Weights of a small contrastive audio-text model: muon at rate 0.028.
Rows from block 6 of the audio encoder of a small contrastive audio-text model, named by matrix and row number. Rows with one number belong to one channel. Each number is 500 + 40 x the weight over its row's rms, rounded and kept within 0 to 999. All counts start at 0. Numbers have three digits each.
After each channel's rows are labels from the 100 clips, of 14848, where the channel reaches its highest value: "loudest" is the band of the loudest frequency at the time of the peak. Only what is clearly more common there than usual is listed. The data: short read English sentences (LibriTTS-R). In brackets: how many of the 100, against the usual share in percent.
# convs1: first pointwise conv (encoder.blocks.6.convs.1.weight, 208x208x1), inputs 0-103
# convs3: second pointwise conv (encoder.blocks.6.convs.3.weight, 208x208x1, transposed), outputs 0-103

convs1.114:553488457503442496443502486470551501458470550484489567475491471520509499490507495415475522560470475484506510506512560441514461489501423482475436476543479518453504521525528480535567538514494468531499507529484474489486481502438436488513504521571543476494491480461493442489579496458519519542603491452465438549504480
convs3.114:564484527514523477552558525511562503501413466502546435537552438527457487501527491474520505524510489465513448517447494469393451447470458420516543510494462491510530548530517487514543543500583464407477442508487562485398546498472499526499480488591523479495496480495491519513498493561498480515499522568536544455507505
loudest: 500 to 1000 Hz (29 vs 6.9)

convs1.20:492422501543448484502476517520514551551486480534504507572520598583458460539495512479514509454492466381485458536489568482523432530463411483458429463487516573463619507482566475544513473527546476456505509552502491517521497587509489495488450477430490496472507537533478508493443465473539510504477506484500492566537540
convs3.20:484514509533467426483457487499551481508569502518448468496496499511509448498502550499580510565414451468519533493494510540480538483443484601491405427498513511498592471483450491474504527552474523542473527476505529486487466463523421529514552544474481519521602495424531508507510495484564563499494562461514512542556503
loudest: 500 to 1000 Hz (38 vs 6.9)

convs1.156:469517465566530449520533493468499416472572465484485431560543553506515542536464520546422466533536522522533565505519508470478425460512449504503557525423457449484474552480515601530539504563486443460493536481555446429522487533487447481522517478511488455457396474493491502501426512535516532468509521519443572451527524
convs3.156:443437498500556490435503473601434530519521489531540552454529526559448509523574454509516484389484483511516444510482557529463534498517533488488494522526487551473484436522503390500529570475525508552466469520504498470535517498522581539492470492437530492498458504531490534495481531531615513538559530425484541503469477
loudest: 250 to 500 Hz (34 vs 12.8)

convs1.179:540485514515452589456531479484503455557490488521510509524533463491487505545582406505499541540524512388488498526522494462518487520517501494480532511459414488440451494489461573489562498541538485468455423502481521510576507452527405457455483514505467498551494509459468504512532495446516467431508529540508481529427536
convs3.179:571512508459534464455488476505526476551607478491505449584492456485471478552505502541512532496559496460569423522541574559554520506568515491503453529576467454465446557529541504534476518464536520503450522507521578507527520512574477506463512490529531526432553545520486541516509483512444544487485460515500420490561480
loudest: 500 to 1000 Hz (26 vs 6.9)

convs1.117:519554557481516445507442519469441490467525464496463478452531527458506534483554506488594555546523533510486561471452396512506449467561484539476446564510566468541452475474492464540483530458472492459512490479512468502504465455485538518522504562514512496448539518459535576595525432512513489527545544515507510519494414
convs3.117:445547527532491530493502497455456547487493553488437507567519508464492569504503566571507441597482477522547525408562535516527471515481538524513563474461497578540533393537537520487494481562494451535497489529523542464456565489502410579434566536452448494506566542465493551480520489467513518530467522470483557519548550
loudest: 500 to 1000 Hz (25 vs 6.9)

convs1.143:520517465484486481507494547537510499476403495467515492524547425480474526471487494500533492531495464489545506445559500479485472446461532463585422532530442496508437434514297476554453495445453511519473555498527467460532461500428512498498435543516534533450472554501476511523587502455497562472521536496509520525519508
convs3.143:536455495507554516532509509539507466471496455439487513539479530526504537387487502505467495512473490539524596487469498471523579565506543536485488506507495528542482461479363523491517427461519481496518472459508518488388487515563531474521473498475487394461563407561525536503535465523501470533512551486526537511549503
loudest: 250 to 500 Hz (39 vs 12.8)

convs1.45:523534555537529513418461494551499432462519602461468481449499536433493440551523534555520483477543518476556473506465516487475558553518519485476479447505427471538541492532453484442552465536503515536456531536446460532508491521517605488516489488535540458598561545487464498491516435478513494483467558505548424499498500
convs3.45:549457452435442458486493477519537414514516523462532419552480569494504454525553466543526459530545582436524506472440407552470530483503455486504565521478529451493444456484542548468463404452482483488526492494493533480531471537508495451503508450519510540495540475491576525465518502501504438474531626530465487523459459
loudest: 250 to 500 Hz (30 vs 12.8); 500 to 1000 Hz (27 vs 6.9)

convs1.84:560497560484469489539505558514442486437499446431480465579527548452521480463516482506493472483537459449461505486471541432495490490511493526513447492483499480492399576525545496444521545476490554476515522532535519490472464440518517456508534535540465471522498543494474489518475534483473556503502491469507444531478434
convs3.84:503518480503530485514506498460481442509478417549550464478469504492525476499533478401502435490441481490596506504528483493532481448490416427456567469516450499436489472496568400570472409498454520447527434489499539503558507525593485526498495466600577522520434466508460503529502559533488548481484501523505506493430470
loudest: 500 to 1000 Hz (31 vs 6.9)

convs1.137:471460522520570498371465510502413470530441500478460497492466503474442505502460527480560585590500562429463484547484462591488519508487471515489482498534503488477511474492422478476495495529547536530558528530543496512526605539535518560486534530586559497488514499534547517524429437447464410506471596447441521558527474
convs3.137:514515435546553513525528488602528548578417507559542442488506513542492475406487514441486492474502515503505528556474518563493448510535545467442495444479454417514493446485479485491430569495470450513474513478497535445490485537473458463473519559602546573545486496527475527469519475539468469509455481564558482496502495
loudest: 500 to 1000 Hz (26 vs 6.9)

convs1.106:448547527507492482513467480538486464504506491467523508441484534598521499458485527489462522526444493544450581526464524433498531619526521471549512522480455483494436519430469461460534459482476417459336543549411467505568544465483539513486491516484482500531486402448519517460538532496445570464489457543485431483533473
convs3.106:465496495414419511539454516525498428547558492513512448446494473488515470525464522479505560518519588477490464501466547628446498527482525425522498469539483497550462549484453450555547568508484506511583515528468513477514464507446527560468509470481453560473478480491538514366462484519506487551453511431429480442471476
loudest: 500 to 1000 Hz (27 vs 6.9)

convs1.97:408530517476465544474511483483491527484501481505501478529464536547537472546452419486477431562491482438472520499528453490531492502430450521482515499533472461526525515503519495554518509513509454456508500598492453461538523463471521558534462460429542533504487538504522541483472462489419486504447516470526493535476510
convs3.97:484537515449485551545534482524481496465477524480434433502545465522498497510444459526539474547462516452507519505514459478540492495430552482482532471529506442530504469481555501525450382532507544516543466493450468579482564499506501549515478456480424487494528458514548428458496491540554462505488514509499560549586533
loudest: 4000 to 8000 Hz (28 vs 3.7)

convs1.125:529480513525553561525485458464483587491492474495515546417475602470532522449585536510423488470521511505520487519488465459506468463417585494491500590478556426507506576477462487497437529534526460538445448482509464528559473486486457471449470479437594488562485535496546457499490516573560429510440537575556541495521544
convs3.125:579529478564544486607518495480493469466407431527518491379520502428504450531532523522508462491450446491522497471499498507479539554522480474542481530451525485427507506527483527459468531531572475452518563488476476517472549524490484530516565479414474488474475499484479525457562442455409542487483432529498502538568488
loudest: 250 to 500 Hz (31 vs 12.8)

convs1.33:546548454505534545505504491451476541565558481480534470512510556518511496506412572454546503547550499419443511485509535483520476506525513552413500495548486516471471508496490517508488481446549476467449454519450476547564509478515426514519469440543465529530491527441488515549507480426437547508473466538500545448485630
convs3.33:540510511574444472422507477493542495494477458465435509524466480475546480532464515455494481536591447561515466468490458524559509572475579442520437553424438503509505410529473461460468484538501446434531551473502578491550461561522479537514512505539524522584546575484511509515486510500543516473433517496550477518515563
loudest: 500 to 1000 Hz (27 vs 6.9)

convs1.109:517502428445560559504563471508514476475490478570589565512486628548501532456522538493493518546541531532489449399528531557458464509427527498491483497461568482476586512449516464463475495501502484465502580479433464544498490513423475565510454466501401485522536486532458471454521511471568513541483541444468462469491501
convs3.109:468419520551549484525546516523462514477496572474507505497487554486500501462469546539484534482424452490480517524479428454457506501632492522541484466538520488496477540501485474591509458534488493533437529526575516454477465517511503471483564493480457509611526492403451571425533454486381498489550501561525461473462501
loudest: 500 to 1000 Hz (25 vs 6.9)

convs1.119:580507429495445490400472473465514540541500442509510439486456452519468538448458493504436561488538487592449512473541514515470495517506501451491512412512511533507522479589456475463453464457476494501515552522570516499525505525458544571494545495535502532506514491595539492503550521528574492493500530512442447497519518
convs3.119:474599578458518538476525590503492492487475451469475544546492569488415530475517430549501481553522521491435459532550481470506480445539469554465533530462472529477448526522493551544470584466491439496588511515491503493462485484494473481460574499452488537551496517487545506463518531501496545577468541457459453537506484
loudest: 250 to 500 Hz (33 vs 12.8)

convs1.2:448480510529424498470441426549529555548544491474561487487490508460495492492461479501560482524552535373525458484473490565476509621500470484459464470474563531495559575550488509489514567445473475498448519414407531482515436532438458496524498500498522486422480540554503472469530472424485542505498543532479521525528439
convs3.2:523480457498409508491493488476508459493482502544502488517498495477508508474442500493658526512544470483456477475558561458445561518482499461543499603486578470471472546418561495472445490531481566532479441480527493529576563517470494543440566510482505490425504493489492540491483547535458458485535486485545528458479518
loudest: 4000 to 8000 Hz (31 vs 3.7)

convs1.94:489566503600477541535502494508550536504443435507508432486495501482439437525503505494507478459431521469491485558492527490529531439434489416434513411551529526480480589492523496482499503445519492608559556530522465536437490447458433527505417440501557501529477493486471467546491541457525462552521559454536459445504487
convs3.94:483546451473531459468548396456491465492558542509491496487528459531549553406489450458570488531530504491555502506479446491465523510479524500532451568529539444468489508531509553460543461484485510500550456449544546483550534438512491467516512503584479483551527546589496468515512479428504493538453411438484489423524522
loudest: 250 to 500 Hz (31 vs 12.8)

convs1.17:508463483433498521552532513535474468434540435470501548487478531494524527475581534523442493602464509493446492455485545510517455515513506445427457502494493517443414551518508539528538474512595488564422536500501518458464421506489434493447535525551484468517501457473530484470625446516542485476570407514464530507519521
convs3.17:508526414523489599476485477495523473454505567505420483509542504465391471532462550504586497554520516457459453508520493486466498506482537539464520446492472505547555491574490506397501469470525510561542486460469511412492451410468496522470488504523431507451549524493499564498528470473507519582556480488490474544483512
loudest: 500 to 1000 Hz (33 vs 6.9); 250 to 500 Hz (31 vs 12.8)

convs1.95:453486436496432519433504555463447605530461528551571535507465496535518484553495498487479455528485465494509459484474535497545480479479593491539571524515527463517493463436470476530566546506482467490489430432516420449490475591473454528500528434536461513592505520490525518562633484461498461437481461585482503520482542
convs3.95:426561491497482535494489457570522500469556409566533599516503491513472557572531502537519532502506509522466476458499503414486500425470458460484494519535507532527522551459495514533511464584442552481503439515450519493549470527453493536511517529528488511532473517510434469512524491537525518553435538484488517554518457
loudest: 4000 to 8000 Hz (36 vs 3.7)

convs1.142:427444471466510502529509418530529502548447485439521486433561559558467482469532471479566491516438520508543455507540421493407472501491500417476535475490539535521532469528519512499501510526501509480578534521517558541520489560576492556550506597493541473558483544449557480588509421463543488510518489520447496548536493
convs3.142:464469504530483501525517480491478486441508478537480478518447534527433502475462465464469448526556474550540494456531509598547572539483509527437475581489545493553533524523513498460474507536547489450498402454462527471559438496511481553451509467561542436547446493460555467542477515538562474572546515454491528418459497
loudest: 500 to 1000 Hz (27 vs 6.9)

convs1.88:473527458506519539463512477472560538422462489472520511485471542507484513476450491559500559528525504503515494451504607448539482573545505525458555472525514491525424497450560547473544518568543493508588491439454509517488507516463469477513500514456496510495463536451558472446525551541440546447531496499482412458507516
convs3.88:465503463470493538506549484490544535425579459465562543446576546507515491455532613531503450475483474458502528502542489514585492602535479543512529584471533483523497508479449501526487502490454481517539453449525454528544550537540533499563472510518568506397463518533510446478496514514481477473481519489461547499533569
loudest: 500 to 1000 Hz (26 vs 6.9)

convs1.147:460496486520444528462524505546456505437473450547484525510510525512500527501440515468490523539480497461422537466528547476485488468469452489454522507454439432499539490503574521528548559545420480410419496466487514503529514468581593487542441483510502501517446482491486469487505525529477463513544582516488538452527480
convs3.147:515473448545435554495531514448527447470509570470482469479479480549463467534467546584523519559465508589544478556429550557424544459530558498501528576442489506458481467539517492447475460541441472454499543531491474579542481522502536459452451476557493504539518466523533464530501464573507492548538492485524476551449522
loudest: 500 to 1000 Hz (25 vs 6.9)

convs1.60:510499470501451485483429538512470468497534584476504444458587587474511501476483462431554478522529534445489382492514571513544478523426522487455432547424433465391535474515444465462442467496532489546506510495535534547537497516495471571543477503501496514514569512563422530562550481541467476516497529426404468503507537
convs3.60:513512484503460449452442450492543541486491540451483529545580499503545543504531409521480492509425525469580519501512481439549464490453519549484479527477497441485606485475419572524505475543503483473531504477521485494451507479519592503493531420527498510568472538529527512485499592515525456456481549541442435517491541
loudest: 500 to 1000 Hz (34 vs 6.9); 250 to 500 Hz (34 vs 12.8)