From a checkpoint of a small contrastive audio-text model.
Model: 7.34M parameters, encoder arch quartznet, encoder activation relu, encoder depths [2, 2, 6, 2], encoder widths [96, 144, 208, 320], text encoder norm layernorm, text encoder activation gelu_tanh.
Training: muon at rate 0.028, 12300 steps, batches of 256.
Data: trained on short read English sentences (LibriTTS-R), 120.9 epochs.
Rows from block 7 of the audio encoder of a small contrastive audio-text model, named by matrix and row number. Rows with one number belong to one channel. Each number is 128 + 24 x the weight over its row's rms, rounded and kept within 0 to 255. All counts start at 0. Numbers have three digits each. After the name is the row's rms in percent of the matrix's.
After each channel's rows are labels from the 100 clips, of 14848, where the channel reaches its highest value: "loudest" is the band of the loudest frequency at the time of the peak. Only what is clearly more common there than usual is listed. The data: short read English sentences (LibriTTS-R). In brackets: how many of the 100.
# convs1: first pointwise conv (encoder.blocks.7.convs.1.weight, 208x208x1), inputs 0-103
# convs3: second pointwise conv (encoder.blocks.7.convs.3.weight, 208x208x1, transposed), outputs 0-103

convs1.200 103:167155117111101129163143173149113133116120157154101167133128124101104163103099135146175112156095131076152103117112120084132122166144115155125137162124120124094101144099160141164165143060150117178119100141141153128180130121143159113133158116135114157149153128128148107124132123099100107154142090173120130135100116
convs3.200 107:102191126108120101169160185117096138140127169158157137112116168114159149136149079113089137152163128097139117118102105148148129142109097155148125156156109123136142097196126106151114124103152100204142151145172142094159109092120130173089114149128125172089139142114125161120121076120111117132169076107140101088096118
loudest: 500 to 1000 Hz (34)

convs1.156 109:115091081191104121108166114168152138077136116125118065119126117140137132119111100152169104108101131122144094161115157137135116099139177113133123135122126133153171131118149133136174108121078120130185118117099109111126141109159127141089167132099127164124147146150125128136142145139150140109110116109189115134135117
convs3.156 097:134120139079139121059119098144155063155130113145180139100132146147125126086143178123146113122105159109105152160143128105119113114114108129143178133117144146118135136137111122123154090132113145102131153156112103191115130133146111121124114107160144167100101141165144113112112083138120153135138135100155158141165108
loudest: 250 to 500 Hz (30)

convs1.148 104:126150140134157106124068124127129128136139153169137122129108133108131145122133085123097136147167099176150109119087133115103133143135110119145097131109109149163106141064121139141121174134100168098083149109109153121158141114129093099115101098127110098150099144167150123132108117129184119170127166151143158120086121
convs3.148 096:103145111150136155171139097170110160112107132084116130150132125128139122082096140127130136152123118125118120128150131169119132067144137145137102132127120144116132123088119103171141173133125154162111125145131139111068081118150085109107147158174125166124107125125136128145114103138114100109090134145123154127109132
loudest: 500 to 1000 Hz (40); 250 to 500 Hz (31)

convs1.138 099:160114103145108130104113114148128110125155096121106141139107107098108114140092120134168105155141141129141135176138110174128146130119126146126110148141164138138123137116110114133111089170132155106142149138117154129160141113155143135180119152134108131122132118118146117111109122122147095138076088128083126125115080
convs3.138 101:171071111123132164153110113108136097111151143113104129129166094104164152124131166152093127132115197120154141143122140093133134115111105120111133110090134171110118115121113155108168100091122089164160168105138149080163130150160123155103163159099103136105128144146122160098191118133131094175139070122116095113169125
loudest: 500 to 1000 Hz (27)

convs1.69 099:185101143114112135118114142122117114142151108136125098140141187121111125134122117120145123103172145160135105128120127104127182127119179107132112112121105167153092110077115140101128156103122143133192126123145143174136158112134150118171122114136148100133132132146140150128115125105033103138126139116101160136096153
convs3.69 105:118069082139119141132148157079127148123179127177119138093147126117094146113121131104138112117091145091140116133106136096156154157157189120158118112107135134134097115152123089148105115128125124110157092119128119145125123153107121092142064122143095143163105111171177118142112109144162157119132151083173126158144106
loudest: 500 to 1000 Hz (27)

convs1.179 089:145142116118131131123108113110158135130137157132090141162126146099141116070100146103114118151138118129140129118148112129082126171147111151096194158135105163129129173123157151149146118180104172133157071136126122167124109122129162157165167090105155122140138086165114131141117108107108154133119130130138138100090127
convs3.179 099:153095131122141151136086093113111105123166082104125153130141078152152138145138157107147093119137145096093126156162143110160142152135129127089143093116095140096101170167071115123097114139091155108137108133128114125159111114124117099110093068131133136154113124165083125100135096132141126114158141129144095135158141
loudest: 250 to 500 Hz (31)

convs1.197 105:094131144141139141077079173110117124105138116130085123108137179085100101142132165110130087097149171075090129139128164106112149137101124206124108135128101134094091167146098136111135109096112138155138122114146130146090083115120144134134116146151127174127112154101095154108139166155139150127117147102131112112160108
convs3.197 102:118137135151115126120142149127116134088180110136162137131142106098104145094141105135126129133131138085138133102160164136091113130103123151129156122142112109152096077076161143101165098103107100172172119124100121138152143135168121113164135128128122111167126103176119159125102145077113136163087146140136123144123092
loudest: 500 to 1000 Hz (34)

convs1.67 106:148143104117098135140117120141137111130145152134178144135074170167119150128101151127110136124110148150126121135128138153151102136086144090138062092130120145138102133096098132190118165073117151111142153138111134140117156119142089114143117119149121132159139140147145133146107090096148146149177116093107115148126071
convs3.67 101:136127147084084160126125095141141149126145139098151130144106132130133123140150136130169172150117094113184111085122135147140134134119102080122122113111141101110126108135174136150162104166104158176130129106152120150133130105127091131151064125131123122119117150143197157114112107127164124111128137082080190168110170
loudest: 500 to 1000 Hz (38)

convs1.171 098:104144150113145141104101167142119141146142116142116105113089094128163133109125171108137134113143095144074136125142112132175121113101117106094115167142147111118116100156084098138089105152145151125112139101136142131146163121145144161112121127100134137135136137122157113170094126182120170154117139135092168160123115
convs3.171 092:116141143130104115133107113107108113154158106126077105122128142072169076157144143138104088092135085121145114146117166105109126141120107143199147141132126097148152116127102156178152099153129137139103098092128111180140144122125120151125134116114102075148130122132102108144121123152084090156086105142147118150134157
loudest: 250 to 500 Hz (30)

convs1.183 109:176132168107086127150157163177170096163118142134096137164144137094132109103153139120141105155107119129149115136176114108132168089118077135105118114137146097125122116108142124113132123162158121150143108151183173066120119135113144100165139154089123126125152139122124103109128125145091140125106094129107093149163108
convs3.183 106:147128127120152133140093136104144117096118168116153133102124122110168121135153138150176120155132105099067133100104139129149154103124116082109149139100125135088173164147138098142144150178151142141091109125130122136148158130058114130177126121141143122083108131151132108138142119104126088144151129158141120122122085
loudest: 500 to 1000 Hz (25)

convs1.65 097:143133134110169151136117134138150117118144090150184143105100144145080140092122149128129113105126153116125126172088143145141119174097161140097121125113139122119154105126082091118114108103129186140110145122102158148134131116146120073143148147106080086141127102137109130133108128122208140113133103169095082125116099
convs3.65 099:129105137145125136153135153123132150163097132164152173124089099162134108106133074129161148068086118143130158180143142135090112135117154135129123151127104163158127134164114156118164135167117160145122124148096119173129109110148139159124083138146127110174146130122115114128151140151132126143109182092152064060132136
loudest: 500 to 1000 Hz (32)

convs1.176 094:110100170154099093077086136141122108157133094146112152123146173144130102147124136122132134063101133152126137123180156149125124134104118116136089114139101100175135116159177141111145125064102149104153072113124109134151123152170110151161120117089138094129172128170138158164091115143111112139129146129130127131093154
convs3.176 099:157141131135129143144113139112086086114182097086103140133100097081158135163109151118144142184148134119153107133106110128141141143155112111097144162107143133130146110123142103109131137144099125154108137132137163104161142112148112096151130092145131136045106134118121142138137158218128149136111109161121120130118092
loudest: 4000 to 8000 Hz (32)

convs1.1 094:153150136134111157161116153144125158161121108105148164126127083114134157124138123131151120127132130130112118060104163129108095095150125152118131164128127152097150124120162101168154125145107154129056106111122131136160144124165139117120162140107160118158106166114101131161139128124115128124104135114145178115167074
convs3.1 092:106159132125116102130155136095138130100114102147121098126136125116114176133099152155093131102147134126121129190103098129130092114140125143125112112081161119121152162118120153110168189116112184159177122142162139123115144137104135100112128134121143158146121137088140107142170089157117152110150084128128157143157090
loudest: 500 to 1000 Hz (28)

convs1.92 093:106128129114137139163154109116121165122075128140106105128115057100148144157112115146126104113107172114117147126106128128135121124131148148122158126114112162094163169167153089179178139112101101112130137119134123139119154116119113099152096120091135051087100141120153134107169149109095134129144106130148146110131149
convs3.92 099:150124127195141081101141127123128129152131139131104147103090111171161160125156094150138113112116149092113130132118081119124105132139146156132150148159129167128093152145123129078126112168120112120159166130112144149101155112122137132124106077141109137131166125099130072152124167084062114105100125096096130145101141
loudest: 4000 to 8000 Hz (29)

convs1.68 101:133095024123171134102173110115153097115125126108150120136172135154176135114163152137116099115116127084136154137114131084110155141106134130111115145140116101109099103120117112134108096125146138146131120127109153117133107092112156156143147086077123105105124140110152097166116161141126165129133130089129146164150124
convs3.68 105:149065119124115099101175185116125126169093111130138106108130154125115134136107120113122184170153153121164159130162100173106142142131116139145116144184119126147112116192125113119117136149094139161115098132113110120148143111142130126121129124131142102154118137136151124162094140121142103093151061104133127113159122
loudest: 4000 to 8000 Hz (32)

convs1.49 097:097151166135132151103128126114174111142126128103125168137111185135179151141111117133076143117170165115115090140082148127129140133140119135117108192113139154144115107109125108140088146158151103124126160090124128117122158152155159188162138113120092093133061101132126100130141091085108122112154146167121114171129136
convs3.49 094:114105095147131134106096148151115103124100141144149158109155102127088128068086119158144135127165083117170126128178145151135144149118106120095076135108101138112110144092163139115122092151134055113106086151139128115159117140143124151169129155105139150109184140121107123135192149149121114145145134118128109098186094
loudest: 500 to 1000 Hz (33)

convs1.22 111:140157124119118106157134122097162120132139107143139127125124102187148124133112171139120143139108152119074136110139097168112149159116099098142119148149171128123153064132031157125099154136128130125105142133156123122154106101137122134137086110145100175147081128135108119096151139093108146124138132134110120141137120
convs3.22 104:178152143108140122114155114141134121207178150111129128132133198159127145154161132125145096154158131189150110154096104170184140119150136121120103148148136136088107112136187121094171137111126171094097110144117146127143096107143152141115145133127104136127102096106100123122129106122150128132091126115142149139161095
loudest: 250 to 500 Hz (45)

convs1.173 094:133075077127136153141161128100133140127129116139126076092110132097085121088114151111152138121159110094130167150104099167126130154157105157121099145124141135107126138129149157118153106115149118106152122169133164129175149175176152122142098122136141169109128094098138113119135078113149121052110136125091124118122170
convs3.173 092:122091116107107156115143114107121187127103120126125149092122184119135116162147105110107133139140116105149114134170130123107130113112167142112156152139137114105136140126098168164112144136128121060168183141102123129147099153123110107103124128132108098124073125103124141173139142126072138141135103119129128128141121
loudest: 4000 to 8000 Hz (42)

convs1.57 103:123146118144117111115139113153167120094142137172116122168125120137126161134144119171120160125121067113160152192120123108135096136128136174178154128121108115107136141141132133106109125091140114121072183122114108151153165100140164097087142143100104099165122105116113111095100141152099112153081157137098145132153123
convs3.57 104:127141169112161173153134119099161205126104127167110139077113068110113125123125126093149101127091084144104139138109140141142148180136146136145111144152123135095107125094119125169154124116089135140154090129146148119162151113128092127110145132078124143109138106115129132160102095131159149118149169096139118164090082
loudest: 4000 to 8000 Hz (32)

convs1.54 104:116087109140114136127130146125135158127144153168144145130117083162141106135119136126130125166161132087119161145119091124087157123109155107098117100141143141129147119160150130138125152127077149144096149085128152108129161099147098110161128150117153131110114114144113158127095119118139101141105135129146128146129110
convs3.54 098:120142138141155143177096100168116122140103124129145097118121144109145152111123163117140163119080098140182133097160102136130109162113103121151112111134144071094132145129143143140095121109120133100131078118126148106174132088143160128101140122114130153081158131125139149168118159086099156119110144138100139153160173
loudest: 250 to 500 Hz (30)

convs1.141 098:113092082110099155141145112163094112109148144122100110159149138145158123130103157087087108133115124104108165144110122134114155143132080158100147135099119125143163116169136096126101145157127147108114172141131130157097152126093146119106138143074156132183155161137125113131128140126100128114136106133138147144143125
convs3.141 101:115106099164134132143145195102136133084121115158121146136149119133096106160099128181131121137144134172118152127130186150155138112149108106160126155115163121155164112081129132078122145117138119098105151065134164125119107093136099126112147120157102110106121123128102137169155135097116133110106206132136182140128096
loudest: 4000 to 8000 Hz (25)

convs1.201 103:128138201126083137109107106128126137132124100119130145184126149129100142123141117117152144118092101087089140136150131144110149135134150130087096100170118137133147144168139129115137083125090106108127184165103124173147119124142097114113164128124141094129154147137158167142204112135104144157166126084120171132130138
convs3.201 095:138093118126135120112129112130159123160125116160123134103157116118136121080132131146098145138101141132121158092107100134169142140147168168082141153157135108118057146156131158075137099148069144142132184117150134137122148122136129117109156090161168119164129126161127128151084130114100151135103135101129129137161139
loudest: 250 to 500 Hz (32)

convs1.70 094:142135130148134149155118154162126118158132134107127145153146155072155147119137098100140081111149108109133107164132126140103095129090159125123144131125111104175134143023115114111122143091130115134120105170119168119108095113133173086118137147113139143119100099097088182117123152152125161163153116137117170097150143
convs3.70 104:175163123136107157091090117125138172110140130091136135139140106119125115103105138166132158101166147116153113153124163101145137102110131144166112111144117149077122125146149089122127095108092118144129158124113201084138130113126106154136164134149123177146081171113127076096129101139109136127117130151146125141108108
loudest: 500 to 1000 Hz (49); 250 to 500 Hz (31)

convs1.7 095:119127132140124170111133094110142134108077108119186106155118142114147131116140126154117124127108128130142089107162122135131115075105138119158135120103151190129116134113154107136157106132180161126158150119125135139152136107127157099155175155071143115157121123136163127132155089107102152147127086172123114126132129
convs3.7 092:153127148119152079111087142135121104125168139135127129161155088111129088078107100136118108108149164156144175153126144158138116143174082119109109127129158163135182117166149128080155068107122118158155129128150156131168152124092118127088155115142150125138122118129106125104142161147144083121145152104135143139142105
loudest: 4000 to 8000 Hz (25)

convs1.109 102:155170123154128132137110140108126123124116112154150140120158161147113139137133145162140075164135109150155129127114191133126162143109122135090117155119132137121163119098186117116112115090133148093115114104113113157110111178132116091111083148103126184121088144074143130118140149135136142135075166073140110181128113
convs3.109 093:074116144137100113115125180162119109127115115168131143100086117152111120116111124172144090120158097159116121122106126144150134125163133125159158127108135131140144145097051103178116176123151122145141094147113146125143132133146156181106138135114141161134131076158150162120118120142096137133117112158119190128166134
loudest: 500 to 1000 Hz (34)

convs1.147 099:074132146143147134140072123122080095125123174095140112161119152102109108142174096120102136156084149113139152100108125117173127099134126155203101135134151108110141147105164095127163130120126155105100159109133119132137150120104134081098151135124103121115151123144153129123133135102132108151079108128132141082138150
convs3.147 094:126126104090106113113141099104138124169174114091151130155103155125114108103146088145148144141081122145113137152175120156099130135111096095148087162138105143115096130101147119116147091108074132154094094158140125096173127115142138099138100094107113127174138126144112113132116125138105119157145101138154149123127122
loudest: 4000 to 8000 Hz (30); 500 to 1000 Hz (25)

convs1.81 097:140105116125153137131099164120153133130107071148143083155106154114143121117147185150129070095153133134103119174153076094117132098138109128087137161113129157153120178149160142148149139167116073134125153085118129104147121133136113129130141127164132131123088118117107110118171124130138088153111146178098092078130147
convs3.81 092:125147160119143151152161079127151189133110097125171153082120160137132120130106135183159057126151136139113117110118127151113138107094121146107151115108122108186092142133131122129146121062100144091142160109133148149104145159128126156082103133123087150137118083119125151167175143093145152136152147112113165156149108
loudest: 250 to 500 Hz (39)

convs1.55 104:129115099130130127170106105111159141132138137098088142086151118128113138115124128156178144130096150141072171161112131137157132078102119133102137141122135123141087162113097147118116107130134193125143141147095147149107120122161090125158059143097145113168123164128133139142102104183160110180098090156150157181148101
convs3.55 100:151175138148125153145123123105113138136109147140111156100160131160075123180144149166107143178140126129152137131145106114166081096094140121144155134168116104116150144109167115072124145117104177170143132124131135164132106176099140122146121129115117127154120113115151092076131150112100087131169127145120122102134128
loudest: 4000 to 8000 Hz (25)

convs1.91 090:102084099159118107119131101134127078128113081075124140183163153123108114106144146133142102183139121084134151122147167175149123116140100133104145137122135154138121132116097107128132146176170108109162146131127160135115120133122129088097193114163134138088129145123130133097164113089136092158183128110144148146146093
convs3.91 094:154145114113097114105127133138109121125134129158133121144101105154097105131126103152139149099128125086197124156108180085123119157134139120088165145169130136122093121105139116173100113164152127184094095120137158110072140128098088087111153066127116142133100121072083175120135094144126126179142156123116111131122135
loudest: 500 to 1000 Hz (34)

convs1.83 106:148138146127137124128105169130153141108124121165063153121092129098107119133133138149091165182129129097134140152138105144118151132087124097125151138094120139154119122111146144197149160078130131076118141142129141089104087131135106129129102109124146110104131131181109106137121134124086141124129155135118107107138114
convs3.83 106:129100087133150090098128123115122132127135158145163130117072093176104120138167107171148110149126106128156098120191129130046141093086097153150145152194140134108148165096113106139137157131145134100084145113130108173170128170093147118117112162158148134121109104168139099146146141155123150142129101118168148121109138
loudest: 250 to 500 Hz (31)

convs1.88 104:161123136132140144190128103114152140131145106107099142165187191103158187112175116152126112142156164108179117125143133120160123126090102125124108100132109130085144115092094143135125114148100111153100143114102145137159096143175103122084099098112139138134159151135106153083168106143135120125120120119119132158143099
convs3.88 104:168135166141129114127119143129121099149116135148127153147095107149110185134130094133150126106109106150101107117082128148158116146180171161115111109141111189134135065100073167139145131106132116136141150127132123099104086134103092143133158091182149143132135108134155113098108157132114137156175126128109124117155144
loudest: 500 to 1000 Hz (25)

convs1.9 092:139169090098134103159122147141147072124123104179142116127133108091133174081120162176147153156123128135125120106153101108124144088178096100143119132121136093135146082104152111109130117108121107094132145142127124111102067153111152143110110117111133142116134145126134107087109105115143162131132187096118152140119123
convs3.9 086:124157131152152152120102139141127147140118097146125129135119157113114127154085117146173115083142110149129143131141125117120137144121133074133099170122150101136114121125151143156137101093151072138143116122127104151106173103130115124126097123139136142118113112152094161145089120106130164090082107108128131111130087
loudest: 4000 to 8000 Hz (28)

convs1.187 099:136051118162140150098104153096151165097153124128084157128103149175166121109129143133167104142117133141156106103146082116103140086101160116105131139138184117133138166105162123114131117142103093111133157140138121172117155155132127094135134126110140094131087172137080132139134104117127159110104122104139117137163088
convs3.187 101:108177136103122105123168105117157139097131151124143102126137116130132154078136123107095106129161086146137138117132107131131130126155140148071111101116123150121150135119151172107131093115094084088093153149117149116124085136119175126115156111173111152095082143105090114136087126111111120108092143172151081133117145
loudest: 250 to 500 Hz (41)

convs1.48 097:139155108144135157130157118106149135147091112145177098122201154156136170118165129146133130128119120115108125113097131116134105177117126133096148123095133132131112152156078133188184095100109130096163130108104122141136118159079161086138135103072137132155112127111107155144076103142125127140115154143144142131123128
convs3.48 107:121144115169075139104145103126167104092103132110116181141110162119134124164159153160170104114092081163130095148133111124119113119142128180131156128111126155182161164072164083115148109118155175088104085136138130126163143154120111112131147167176148109142161145137153113154123084140123143106118100111134159093132112
loudest: 4000 to 8000 Hz (28)

convs1.34 096:150126128117123152118137121148102116132138100182104114143133159179149107140110062088135142135121128118137110107119128104105144122093139144164092120129163156148188119185158090126154143118085130139124130112124125088124179119134131134147110107178092117105155132170125127165106129153186149141068123143120128116132103
convs3.34 100:115125150141112146134135122145116123122138096129115125186143129092092117145164129151118154098159138097147163178119154137104116130125129082133130135167140153116061171133119122130126182143104108096092119153154141142115157120124156102104141108093116090136129113145119134118126114134090082144117135092145126112100111
loudest: 250 to 500 Hz (30)